A small image classifier, trained from scratch: 11000 steps, batches of 512.
Rows from block 10 of a small image classifier, named by matrix and row number. Rows with one number belong to one neuron. Each number is 200 + 40 x the weight over its row's rms, rounded and kept within 0 to 999. All counts start at 0.
After each neuron's rows are labels from the 100 images, of 14848, where the neuron reaches its highest value: "strongest on" is what is common among them. Only what is clearly more common there than usual is listed. The data: retinal OCT scans (Kermany 2017). In brackets: how many of the 100.
# fc1: MLP up (model.blocks.10.mlp.fc1.weight, 384x192), inputs 0-95
# fc2: MLP down (model.blocks.10.mlp.fc2.weight, 192x384, transposed), outputs 0-95

fc1.113,244,204,199,266,168,204,172,173,192,209,204,146,207,228,121,156,170,190,167,149,165,189,201,155,251,135,177,175,262,255,196,186,148,281,223,190,155,203,235,187,214,205,257,221,238,204,204,193,169,176,206,213,181,245,209,237,206,239,204,235,230,202,138,220,176,253,213,177,130,155,202,296,110,228,237,171,261,145,283,165,222,131,186,209,154,125,103,199,159,175,217,197,217,146,143,224
fc2.113,239,162,249,164,244,196,153,210,245,155,207,172,218,186,227,204,261,227,181,208,267,255,276,293,244,190,197,129,182,150,214,179,181,213,222,163,174,192,189,140,204,159,168,157,153,191,172,264,234,153,214,188,185,255,136,188,297,110,186,246,267,221,176,196,115,216,165,175,150,191,170,202,205,259,261,168,122,221,222,223,201,207,209,217,195,247,204,194,169,180,223,178,180,215,269,199
strongest on: finding: normal (89)

fc1.213,238,178,179,266,215,153,148,249,233,247,137,209,163,267,193,212,232,156,220,177,171,275,228,174,201,178,154,208,237,217,196,178,171,212,247,106,198,211,154,173,254,195,122,139,161,140,177,128,253,138,149,254,287,194,271,237,198,216,197,183,232,243,252,216,223,145,187,240,135,113,189,170,250,173,172,192,186,170,232,183,195,213,208,200,156,197,187,281,280,219,210,194,267,225,249,164
fc2.213,187,203,211,246,243,235,170,223,233,211,223,186,229,204,160,255,273,196,166,168,306,272,252,274,135,172,174,235,154,187,225,186,216,299,137,214,146,220,163,143,198,197,148,267,172,192,157,195,171,210,182,166,193,229,175,271,171,161,169,192,203,201,209,220,203,227,294,177,195,196,118,246,211,210,150,192,150,191,166,179,199,337,170,247,133,201,219,274,200,181,235,153,82,170,278,196
strongest on: finding: choroidal neovascularization (66)

fc1.4,219,249,211,240,166,254,233,263,301,196,160,151,290,261,273,212,281,159,185,180,174,208,218,195,198,220,292,135,219,245,206,251,151,193,191,208,174,268,206,204,119,155,183,174,206,206,259,156,207,203,228,310,202,165,156,110,161,147,135,227,163,243,188,208,221,175,188,247,212,207,178,225,222,142,225,176,252,215,187,216,214,199,242,167,229,186,168,178,162,296,173,240,216,194,265,243
fc2.4,188,188,226,261,229,166,138,181,188,203,159,175,222,128,148,266,151,236,207,245,160,263,211,192,240,224,168,189,218,235,229,193,242,140,170,240,120,115,235,182,185,189,129,223,252,251,195,195,156,225,230,186,278,204,152,100,227,265,184,209,209,265,244,179,114,131,115,228,160,147,210,270,184,222,227,171,181,178,161,234,133,206,231,193,211,177,255,214,182,248,141,176,262,225,273,229
strongest on: finding: choroidal neovascularization (75)

fc1.173,263,163,251,151,254,288,261,236,253,155,179,200,149,237,265,224,193,261,204,166,252,194,162,161,258,176,114,229,236,131,156,211,166,191,188,204,130,221,195,172,183,217,241,199,205,206,266,276,250,218,230,155,229,197,192,203,229,213,218,131,198,165,257,173,188,264,230,243,235,208,250,238,207,206,243,233,173,205,155,222,112,99,216,228,261,212,179,191,176,305,175,197,193,210,232,186
fc2.173,158,220,149,208,108,234,168,189,225,217,183,267,195,200,139,191,211,155,202,205,145,258,269,143,182,240,265,179,178,124,201,217,232,265,173,173,226,236,175,269,272,128,224,191,214,181,170,222,162,264,210,185,174,216,240,216,183,261,248,196,251,205,159,219,197,221,154,273,195,170,143,139,222,222,178,184,176,143,172,201,246,187,230,160,308,165,253,168,199,128,232,204,112,230,174,207
strongest on: finding: choroidal neovascularization (64); finding: diabetic macular edema (29)

fc1.230,178,250,232,178,112,208,240,203,143,183,146,206,237,229,213,253,168,176,205,177,98,212,211,131,186,194,245,233,248,176,154,134,177,245,203,175,233,268,196,146,251,223,174,204,208,151,200,201,220,218,163,230,228,207,197,206,77,160,206,192,184,222,147,188,266,247,211,188,214,256,164,99,189,180,153,257,251,183,158,197,187,164,159,219,239,159,172,246,175,192,191,235,155,184,238,185
fc2.230,182,187,212,151,214,188,268,215,156,199,215,211,211,165,222,218,270,224,185,204,214,96,257,210,200,179,168,214,182,309,189,217,176,216,217,242,222,230,169,208,186,219,225,137,309,142,178,240,195,212,212,117,158,187,179,184,195,97,167,147,215,208,142,271,224,248,246,160,251,219,169,226,228,207,198,111,167,202,187,252,175,251,250,151,236,223,188,194,204,165,179,229,228,205,151,233
strongest on: finding: choroidal neovascularization (60); finding: diabetic macular edema (31)

fc1.310,138,189,242,312,321,262,192,222,250,237,228,203,197,223,188,191,227,187,126,178,204,153,159,174,231,178,252,200,132,157,238,156,217,183,151,140,179,268,199,205,203,145,248,236,169,194,214,178,147,217,192,239,216,204,241,239,155,160,202,210,170,192,244,178,194,244,180,170,180,226,153,210,173,201,173,195,141,176,176,173,132,213,153,194,352,240,215,224,172,196,198,186,117,222,160,239
fc2.310,163,199,241,252,217,228,143,188,185,197,224,161,216,305,174,191,157,185,199,252,226,263,169,185,238,214,233,194,215,214,176,240,160,203,210,174,181,126,173,183,123,215,257,174,221,143,151,191,195,182,252,201,184,212,172,204,210,220,191,135,223,206,176,192,232,168,184,168,274,162,140,253,167,205,226,177,202,183,206,242,203,183,155,225,103,127,164,204,198,232,218,208,174,204,258,170
strongest on: finding: normal (83)

fc1.219,135,214,200,138,201,207,227,172,250,147,129,172,211,154,201,226,241,227,116,226,156,195,248,252,193,219,191,215,191,184,238,184,186,159,142,205,196,158,233,254,171,216,197,125,169,248,181,241,147,139,125,213,220,185,172,227,236,155,255,210,239,179,184,122,147,220,191,108,233,223,201,246,221,182,214,99,217,223,162,188,166,179,185,190,192,167,231,251,208,213,226,195,162,205,240,236
fc2.219,240,203,151,133,208,187,192,168,132,201,211,115,232,243,261,149,245,97,201,211,298,191,119,196,211,195,192,251,237,182,166,227,198,187,256,154,281,222,219,118,191,161,156,155,197,225,260,205,271,110,214,139,190,228,137,241,209,269,175,160,89,191,168,194,226,217,178,178,217,218,197,201,203,167,202,221,185,187,215,167,257,174,158,220,236,183,153,218,198,175,171,235,260,244,157,216
strongest on: finding: choroidal neovascularization (60)

fc1.86,191,173,222,127,134,213,190,196,183,176,170,200,163,207,199,180,205,214,164,167,197,146,224,191,211,126,201,216,129,228,239,163,218,170,127,223,203,179,203,167,207,211,210,162,203,170,262,272,219,256,200,230,160,194,198,250,165,242,178,167,251,228,246,222,202,259,213,252,167,172,221,129,188,237,263,248,214,216,192,162,223,177,178,181,244,139,225,137,140,152,119,225,227,143,203,118
fc2.86,188,198,227,192,194,243,270,203,148,198,200,339,142,166,246,258,181,151,171,208,265,220,159,181,222,216,204,208,165,247,257,158,189,176,157,184,200,210,231,201,230,174,154,223,172,202,210,130,273,284,252,246,167,228,94,160,185,115,186,140,292,253,210,228,191,174,221,136,242,153,203,187,171,212,174,133,191,204,242,188,205,201,213,193,207,155,224,227,241,182,193,193,230,280,235,212
strongest on: finding: choroidal neovascularization (66)

fc1.317,193,217,145,157,170,187,224,272,193,228,145,199,133,234,176,176,237,277,233,243,262,177,245,215,214,216,229,145,189,222,193,260,150,144,155,151,173,212,158,216,172,274,161,187,251,191,183,167,148,171,169,222,222,165,291,201,244,188,83,135,216,158,183,196,225,179,225,183,272,202,193,182,238,117,173,241,237,148,182,207,207,147,160,175,190,165,277,344,252,184,224,206,214,193,225,200
fc2.317,284,201,191,141,181,140,147,216,138,145,208,193,193,192,213,231,192,234,175,166,110,186,154,221,160,225,205,169,177,253,212,175,250,207,199,161,258,301,202,82,242,208,188,144,182,137,143,193,270,212,183,149,208,136,214,243,198,267,205,182,132,178,187,186,137,177,224,132,205,197,167,176,184,203,186,213,164,156,181,278,185,251,271,123,198,222,243,200,192,116,173,231,176,227,189,139
strongest on: finding: choroidal neovascularization (69)

fc1.299,199,159,222,203,203,187,203,210,207,164,152,146,196,228,135,131,119,176,293,195,186,165,191,181,193,182,167,245,139,287,148,156,181,220,199,293,228,237,193,206,181,236,204,201,244,168,177,189,242,190,168,144,140,205,180,253,202,223,203,154,228,191,143,228,191,194,196,101,266,186,209,283,213,234,257,189,196,145,174,154,177,214,208,177,232,170,181,198,176,251,162,217,236,206,234,242
fc2.299,194,223,256,210,240,239,336,222,161,194,174,237,191,202,175,189,177,225,187,218,215,184,158,210,233,117,195,269,223,247,188,142,166,211,203,143,260,154,217,248,224,264,245,264,224,141,252,153,202,160,236,220,149,202,174,309,205,189,211,146,198,156,170,209,222,231,297,185,200,253,236,224,203,287,235,263,169,210,212,229,155,157,148,208,271,110,155,183,230,146,161,187,212,238,189,209
strongest on: finding: diabetic macular edema (48)

fc1.128,178,155,205,231,119,201,275,237,215,239,205,202,224,221,196,149,159,161,210,174,202,186,175,130,191,199,239,180,176,261,229,243,147,149,193,214,157,261,217,208,242,299,184,214,177,149,183,204,166,158,225,251,212,194,178,117,254,224,142,294,188,272,291,185,251,237,191,256,212,275,173,232,180,186,185,203,199,213,148,165,283,190,165,167,191,222,163,232,194,177,183,265,123,209,181,129
fc2.128,262,207,220,211,190,137,196,207,252,204,174,191,126,172,169,255,152,230,141,179,217,225,212,188,220,201,255,226,213,203,213,162,257,196,137,237,147,231,177,174,112,178,177,179,186,268,203,239,133,178,197,138,185,204,135,168,209,285,200,239,253,223,225,217,256,176,206,132,166,174,198,214,160,154,158,184,198,212,183,234,57,230,181,265,209,217,213,206,180,246,193,202,178,224,168,179
strongest on: finding: choroidal neovascularization (82)

fc1.346,214,202,292,190,176,239,255,252,164,260,256,240,261,173,253,160,228,195,235,208,200,140,247,175,186,178,241,223,219,169,212,260,93,216,244,190,189,215,171,180,257,249,160,176,220,108,141,164,202,207,194,236,181,182,164,147,225,224,274,215,252,232,230,282,209,180,162,242,184,151,237,215,194,154,185,203,180,246,180,176,194,124,212,165,178,204,160,260,137,226,259,212,172,177,176,222
fc2.346,210,190,204,229,146,223,196,174,172,211,186,145,197,296,148,253,215,250,209,194,227,275,147,254,182,224,222,96,174,258,161,248,166,201,212,222,165,167,126,219,221,230,215,169,155,190,176,203,276,223,230,204,163,195,188,227,203,215,188,240,207,250,199,232,204,152,165,192,178,237,217,148,229,64,268,208,226,195,215,206,149,238,186,187,101,148,277,171,217,169,185,169,303,189,197,243
strongest on: finding: choroidal neovascularization (63)

fc1.82,207,192,198,211,160,129,193,196,121,197,150,269,201,228,175,271,198,234,175,211,152,159,212,227,192,229,231,210,185,172,275,191,166,232,208,195,286,184,211,246,218,184,241,177,182,179,188,234,222,197,186,172,209,250,185,194,252,218,219,217,186,137,153,243,241,178,205,175,174,214,191,119,135,219,250,207,170,264,184,131,221,253,195,115,187,201,194,145,206,248,214,206,266,189,193,183
fc2.82,219,190,186,226,218,237,170,215,166,176,228,194,186,204,137,211,170,193,195,122,209,199,188,185,195,220,199,220,208,135,115,151,182,166,148,199,244,256,282,240,131,201,199,162,184,179,169,230,199,259,243,166,155,276,199,150,184,175,163,233,310,207,239,266,201,178,171,165,203,159,225,141,148,309,187,204,154,248,211,143,132,185,100,213,211,184,243,202,216,228,218,166,144,163,202,164
strongest on: finding: choroidal neovascularization (72)

fc1.179,233,141,156,236,208,232,261,175,119,210,277,195,259,213,173,243,242,197,177,196,175,148,214,292,223,147,213,245,167,240,238,178,99,224,231,218,260,181,173,237,135,293,184,306,196,234,160,169,198,211,238,231,204,189,237,254,249,239,159,202,221,207,187,187,211,264,180,137,154,166,149,132,250,152,219,180,136,273,245,167,192,179,111,165,220,168,223,164,180,253,178,170,192,236,173,235
fc2.179,287,193,192,212,146,237,182,234,233,179,235,255,196,176,179,257,157,172,196,250,280,185,275,210,237,165,180,216,196,150,175,245,194,221,121,208,240,199,181,198,220,204,265,260,272,162,196,147,103,186,231,244,185,236,247,234,194,259,157,191,172,247,169,193,205,180,251,157,210,177,262,149,187,227,148,214,190,213,210,143,202,228,250,284,175,166,269,184,177,210,226,149,194,150,237,179
strongest on: finding: normal (78)

fc1.336,179,220,148,106,207,207,171,212,120,251,180,211,175,242,156,179,217,234,212,201,189,189,138,222,263,193,269,169,224,190,229,187,184,181,266,223,191,234,205,257,287,134,221,214,238,135,269,218,221,136,210,208,244,287,171,191,243,165,234,125,186,120,190,180,192,158,202,176,244,171,180,223,173,232,165,149,162,177,194,290,226,239,156,171,180,208,212,241,104,236,255,214,167,202,149,190
fc2.336,159,205,190,135,280,224,193,226,201,219,185,220,200,169,210,181,245,199,238,158,291,288,268,211,246,208,190,222,168,205,213,214,163,188,132,233,203,185,216,215,220,168,131,248,222,198,141,102,219,210,170,253,159,202,249,151,114,167,228,177,120,204,251,193,246,156,172,205,211,210,252,199,170,229,160,163,145,150,217,307,302,185,179,170,163,169,184,160,146,307,223,217,226,158,210,235
strongest on: finding: normal (80)

fc1.139,231,121,173,173,190,210,206,167,205,330,176,226,212,176,241,161,170,184,258,171,169,220,284,201,198,178,254,176,152,209,135,197,204,202,196,177,216,261,132,281,235,196,198,238,219,162,206,168,179,134,187,192,205,151,244,224,200,186,193,200,206,206,120,241,215,179,235,101,120,256,242,168,176,155,251,216,159,256,207,220,157,254,225,217,199,145,207,286,178,291,190,201,172,158,220,167
fc2.139,188,180,248,195,194,209,219,196,197,217,188,262,175,197,165,263,195,163,203,201,203,241,221,136,172,127,140,216,177,187,220,135,179,173,147,219,202,148,231,170,231,180,188,268,147,263,308,251,233,276,258,160,212,199,171,263,184,120,222,250,203,183,203,249,185,150,157,139,208,220,244,288,215,238,259,121,222,216,182,145,194,237,143,156,236,223,144,151,251,159,207,193,187,143,211,203
strongest on: finding: normal (83)

fc1.192,174,184,254,238,202,226,174,227,201,135,191,311,247,297,234,163,179,143,218,214,143,120,249,237,199,228,226,175,229,167,159,204,232,187,210,226,230,231,148,175,208,155,218,238,192,192,240,229,154,165,251,206,224,201,168,122,240,231,175,179,171,240,241,111,212,197,165,267,174,157,220,212,168,254,174,176,255,245,241,251,222,177,247,157,219,131,163,239,161,204,178,278,192,164,190,210
fc2.192,237,182,196,253,107,226,212,203,195,192,201,171,181,110,154,154,271,145,157,211,168,203,166,189,168,171,171,166,241,243,200,190,166,215,199,283,137,187,177,215,260,138,152,179,201,198,166,270,220,241,151,236,152,149,282,118,153,166,205,201,243,188,168,128,301,164,245,214,156,170,182,224,223,198,141,219,253,190,183,171,224,163,201,200,239,150,221,146,187,227,232,184,252,151,249,194
strongest on: finding: choroidal neovascularization (89)

fc1.355,204,196,200,161,224,169,172,181,99,174,193,123,226,178,217,191,172,235,224,175,212,172,195,216,135,216,209,216,262,253,213,185,147,152,147,251,143,259,268,237,200,308,307,301,244,127,240,193,176,123,249,120,183,222,189,238,221,245,195,172,120,157,241,194,193,169,236,206,172,182,173,137,224,281,186,207,133,226,198,167,246,288,147,225,154,185,172,198,183,291,250,177,172,150,191,134
fc2.355,278,187,221,214,188,194,212,177,206,262,148,192,216,167,157,139,190,218,163,140,125,227,106,236,182,248,275,206,229,286,250,169,227,124,167,221,176,181,193,185,186,167,166,192,226,185,190,160,232,168,168,200,332,198,193,222,181,169,210,132,237,263,202,215,180,195,225,147,193,212,195,219,177,203,279,186,175,245,223,208,287,217,162,179,170,222,232,237,188,193,212,170,166,218,181,183
strongest on: finding: normal (79)

fc1.15,207,175,201,216,171,180,276,231,192,178,146,225,201,171,216,160,248,204,195,182,286,120,223,196,243,220,253,169,144,212,248,245,193,154,152,147,160,157,261,227,199,213,177,190,223,197,189,206,129,224,202,250,250,248,153,179,219,253,253,173,221,225,167,172,197,233,205,225,148,244,179,211,270,214,171,178,182,250,235,213,251,184,234,242,201,226,194,171,193,220,193,241,140,230,232,255
fc2.15,318,221,207,209,230,217,162,167,204,177,245,191,188,164,194,183,222,224,210,224,248,105,241,242,219,248,238,234,185,131,114,232,230,148,155,169,252,180,208,159,157,221,268,178,192,242,237,242,174,190,206,116,204,262,245,189,229,112,199,150,67,269,191,215,174,185,190,302,200,288,179,248,215,194,202,275,219,205,249,171,235,240,248,201,134,194,230,282,196,181,195,162,211,225,231,183
strongest on: finding: normal (83)

fc1.273,207,238,136,250,273,254,216,172,167,184,130,126,200,172,129,222,224,171,180,172,230,121,207,222,262,238,240,182,166,238,189,115,222,214,180,158,271,178,171,223,165,167,235,186,209,243,213,246,203,215,195,231,156,204,236,167,217,183,237,99,219,180,283,174,162,231,214,181,221,120,236,177,169,297,201,214,165,245,147,213,111,194,161,234,219,224,207,103,185,227,230,199,230,173,235,188
fc2.273,176,184,183,169,230,191,219,227,202,231,248,184,212,199,170,218,178,167,206,270,275,231,198,247,177,219,160,274,233,211,166,165,213,172,267,148,145,223,149,263,162,229,153,199,215,192,246,234,155,153,181,172,232,222,201,149,218,180,174,244,239,148,207,218,219,180,139,301,167,253,152,219,180,162,204,120,179,183,237,196,191,212,118,224,156,226,207,213,227,142,201,163,158,180,258,211
strongest on: finding: normal (80)

fc1.308,227,210,205,131,194,77,140,187,206,149,212,241,194,221,166,190,113,152,231,223,251,178,197,289,229,177,225,170,214,259,240,166,265,176,197,185,221,249,193,141,212,217,241,146,204,190,234,275,289,157,194,201,263,241,240,172,159,189,232,200,219,182,269,253,153,211,157,238,162,138,196,171,244,122,153,149,233,158,237,192,166,194,112,146,204,235,208,142,205,134,239,216,187,236,210,186
fc2.308,160,217,259,224,163,189,258,167,175,154,308,177,211,212,148,207,248,94,196,143,261,184,264,222,220,240,212,223,166,219,199,212,214,203,197,199,110,225,174,172,213,178,239,142,180,197,193,271,230,199,180,238,256,216,210,146,198,133,117,195,199,151,238,177,216,173,232,210,211,165,147,318,185,199,151,207,137,241,194,98,228,199,277,208,150,124,208,181,237,236,189,237,217,220,264,221
strongest on: finding: choroidal neovascularization (61)

fc1.194,133,178,188,142,183,222,155,285,186,192,160,177,93,93,199,227,247,193,208,214,221,227,228,225,182,206,189,259,174,209,315,226,133,225,174,284,279,207,231,217,259,191,248,154,214,167,283,248,197,187,282,200,245,156,268,210,153,116,212,156,130,210,169,177,145,173,177,184,174,171,170,224,144,237,184,249,231,232,235,192,227,180,195,163,141,228,152,218,207,212,183,162,161,159,191,182
fc2.194,224,215,191,205,224,193,274,202,169,185,176,214,222,239,245,240,181,154,152,153,135,212,204,160,167,204,117,163,192,213,211,217,174,213,166,246,213,168,174,187,186,211,218,150,149,128,158,180,174,148,189,182,226,159,197,199,149,183,181,220,216,149,186,243,191,238,244,168,215,205,202,183,256,233,135,202,216,180,177,168,180,155,206,222,237,200,162,251,251,261,172,158,249,212,164,152
strongest on: finding: diabetic macular edema (35)

fc1.42,249,245,127,207,184,194,169,123,206,175,129,237,237,254,145,276,157,171,193,211,175,204,205,192,262,211,179,227,236,182,124,187,241,258,180,253,200,251,231,233,179,211,172,254,198,217,237,219,118,268,259,147,250,208,152,233,188,207,192,222,147,210,133,275,175,179,252,186,178,193,216,125,159,172,250,155,187,240,220,142,153,226,165,254,175,200,191,255,268,178,167,213,144,196,204,186
fc2.42,233,180,175,124,164,203,218,161,162,191,243,229,210,247,148,208,289,232,104,246,148,231,245,152,182,130,191,173,213,244,175,184,220,238,218,186,165,179,160,241,188,163,199,124,202,255,221,135,261,200,129,232,252,176,158,237,197,252,188,202,239,168,232,212,164,139,279,117,203,142,139,177,200,165,237,200,220,194,235,191,177,187,219,164,122,230,167,199,233,244,208,211,198,190,260,165
strongest on: finding: normal (86)

fc1.266,162,226,183,150,180,186,202,232,184,195,181,235,133,229,187,184,172,184,224,223,158,168,177,221,230,174,239,191,217,188,155,178,204,187,182,170,170,99,170,246,164,167,157,188,209,157,235,177,292,171,200,188,207,203,237,221,296,199,206,285,212,142,189,150,197,227,230,211,157,163,235,206,223,178,204,320,193,112,239,137,209,232,175,224,183,212,252,216,172,271,217,142,245,159,281,235
fc2.266,223,197,220,187,271,176,157,223,306,215,143,184,225,131,234,110,219,272,263,161,145,126,215,186,202,184,183,142,192,250,210,189,210,219,125,225,163,202,215,169,202,231,224,232,230,238,214,221,155,185,217,204,211,87,259,170,208,264,177,209,169,255,144,193,228,286,195,226,142,246,199,211,207,190,265,182,275,199,184,201,144,279,176,95,234,175,166,174,224,92,212,210,176,132,180,187
strongest on: finding: choroidal neovascularization (63)

fc1.326,228,184,195,124,204,232,242,280,200,199,189,175,176,179,225,214,153,261,202,235,188,172,198,230,247,192,181,223,170,216,208,276,272,243,175,203,235,181,201,256,177,128,136,273,126,232,153,194,184,249,215,171,166,223,184,201,202,162,170,224,157,214,171,283,262,172,232,273,190,191,160,196,176,212,187,165,269,228,235,207,144,185,174,116,168,211,155,177,145,230,205,256,231,222,241,269
fc2.326,264,173,224,140,128,215,234,237,173,190,290,227,197,129,178,236,211,200,257,238,202,140,182,211,188,253,156,199,193,192,256,171,207,158,214,253,233,157,172,245,176,139,204,99,231,170,177,209,184,206,253,145,210,158,219,194,208,275,219,114,207,241,230,123,178,201,204,218,231,172,180,189,217,122,223,181,205,197,230,266,201,190,177,169,143,187,169,198,171,140,227,155,217,225,275,140
strongest on: finding: normal (80)

fc1.186,186,208,268,247,207,294,147,220,182,211,170,214,240,244,173,198,275,223,145,255,188,205,208,213,167,231,216,183,123,178,141,180,172,139,210,204,195,277,268,220,229,270,201,202,149,203,227,149,180,178,186,234,173,212,215,164,218,155,179,275,287,222,150,208,154,165,164,101,213,199,238,142,191,163,214,210,185,240,110,241,246,216,178,299,200,216,165,119,180,172,170,176,167,288,215,236
fc2.186,276,205,190,201,197,191,315,208,237,185,241,185,242,190,172,262,179,276,235,165,200,140,145,198,223,169,163,78,200,146,157,182,198,188,181,159,231,197,178,284,240,232,265,211,198,256,189,220,153,196,221,200,273,190,119,239,210,211,168,156,188,187,237,249,208,215,221,252,174,222,216,231,206,210,142,181,161,169,195,170,167,191,116,285,200,244,191,192,152,274,154,222,138,176,73,170
strongest on: finding: choroidal neovascularization (61)

fc1.261,218,203,246,225,221,131,180,202,201,197,215,235,179,181,257,228,103,133,219,169,162,252,249,207,274,183,252,252,214,233,249,204,249,214,252,287,198,134,202,185,204,171,141,229,171,223,129,258,157,182,212,168,159,157,236,191,221,195,181,210,203,178,272,207,235,234,234,162,242,136,238,176,180,281,173,152,189,210,216,115,122,227,226,203,218,200,170,231,203,210,167,242,119,176,202,195
fc2.261,83,129,188,205,256,269,149,178,146,214,212,207,180,172,213,195,302,209,214,172,214,197,182,203,151,192,186,190,183,198,118,180,171,225,223,227,147,171,151,197,207,181,213,214,156,215,208,236,121,200,176,171,156,163,222,167,171,144,200,133,245,212,243,180,137,169,185,222,205,252,194,216,207,222,175,179,256,195,177,143,212,126,115,151,231,157,249,146,203,114,208,198,232,167,164,218
strongest on: finding: choroidal neovascularization (65)

fc1.103,225,173,222,184,262,152,212,282,196,176,185,186,233,215,246,182,176,122,217,209,190,195,176,182,153,226,249,219,127,167,208,197,217,187,228,244,282,277,241,183,213,220,223,193,177,306,231,255,179,229,211,170,216,139,260,149,232,187,241,122,201,190,221,128,241,153,160,295,174,231,135,147,97,159,183,179,191,161,249,187,279,133,242,231,143,176,236,149,240,221,187,200,186,129,219,257
fc2.103,117,186,264,208,201,204,278,259,200,216,204,166,211,160,260,276,170,203,189,171,233,261,198,222,171,218,192,228,205,324,249,221,235,192,144,246,168,240,190,273,175,135,183,197,204,212,145,209,193,201,189,204,240,238,184,162,218,240,185,205,183,240,212,210,188,316,92,90,210,184,215,161,231,192,188,199,293,138,206,143,92,218,210,230,246,313,194,232,197,236,209,127,225,177,195,169
strongest on: finding: choroidal neovascularization (68)

fc1.362,219,266,208,110,185,115,252,250,190,148,250,169,201,227,187,151,187,197,179,225,176,187,81,231,231,246,228,165,247,235,239,205,236,173,224,150,202,157,175,221,222,222,158,207,287,237,254,267,138,149,168,200,166,166,158,248,228,268,156,157,257,108,233,307,120,163,210,186,168,210,205,193,207,128,175,167,244,206,230,183,202,212,139,243,180,220,167,241,241,161,180,250,192,195,154,145
fc2.362,168,222,255,180,237,196,282,224,271,229,259,284,164,298,192,261,122,207,207,200,240,240,271,183,220,191,183,235,219,242,197,176,232,150,183,162,171,167,210,213,187,222,216,142,261,242,189,253,200,175,195,167,199,220,187,190,239,194,182,191,237,169,216,201,151,167,174,205,179,128,162,177,188,275,212,185,198,206,190,131,229,213,161,217,282,196,134,225,210,273,190,175,230,162,191,207
strongest on: finding: choroidal neovascularization (61)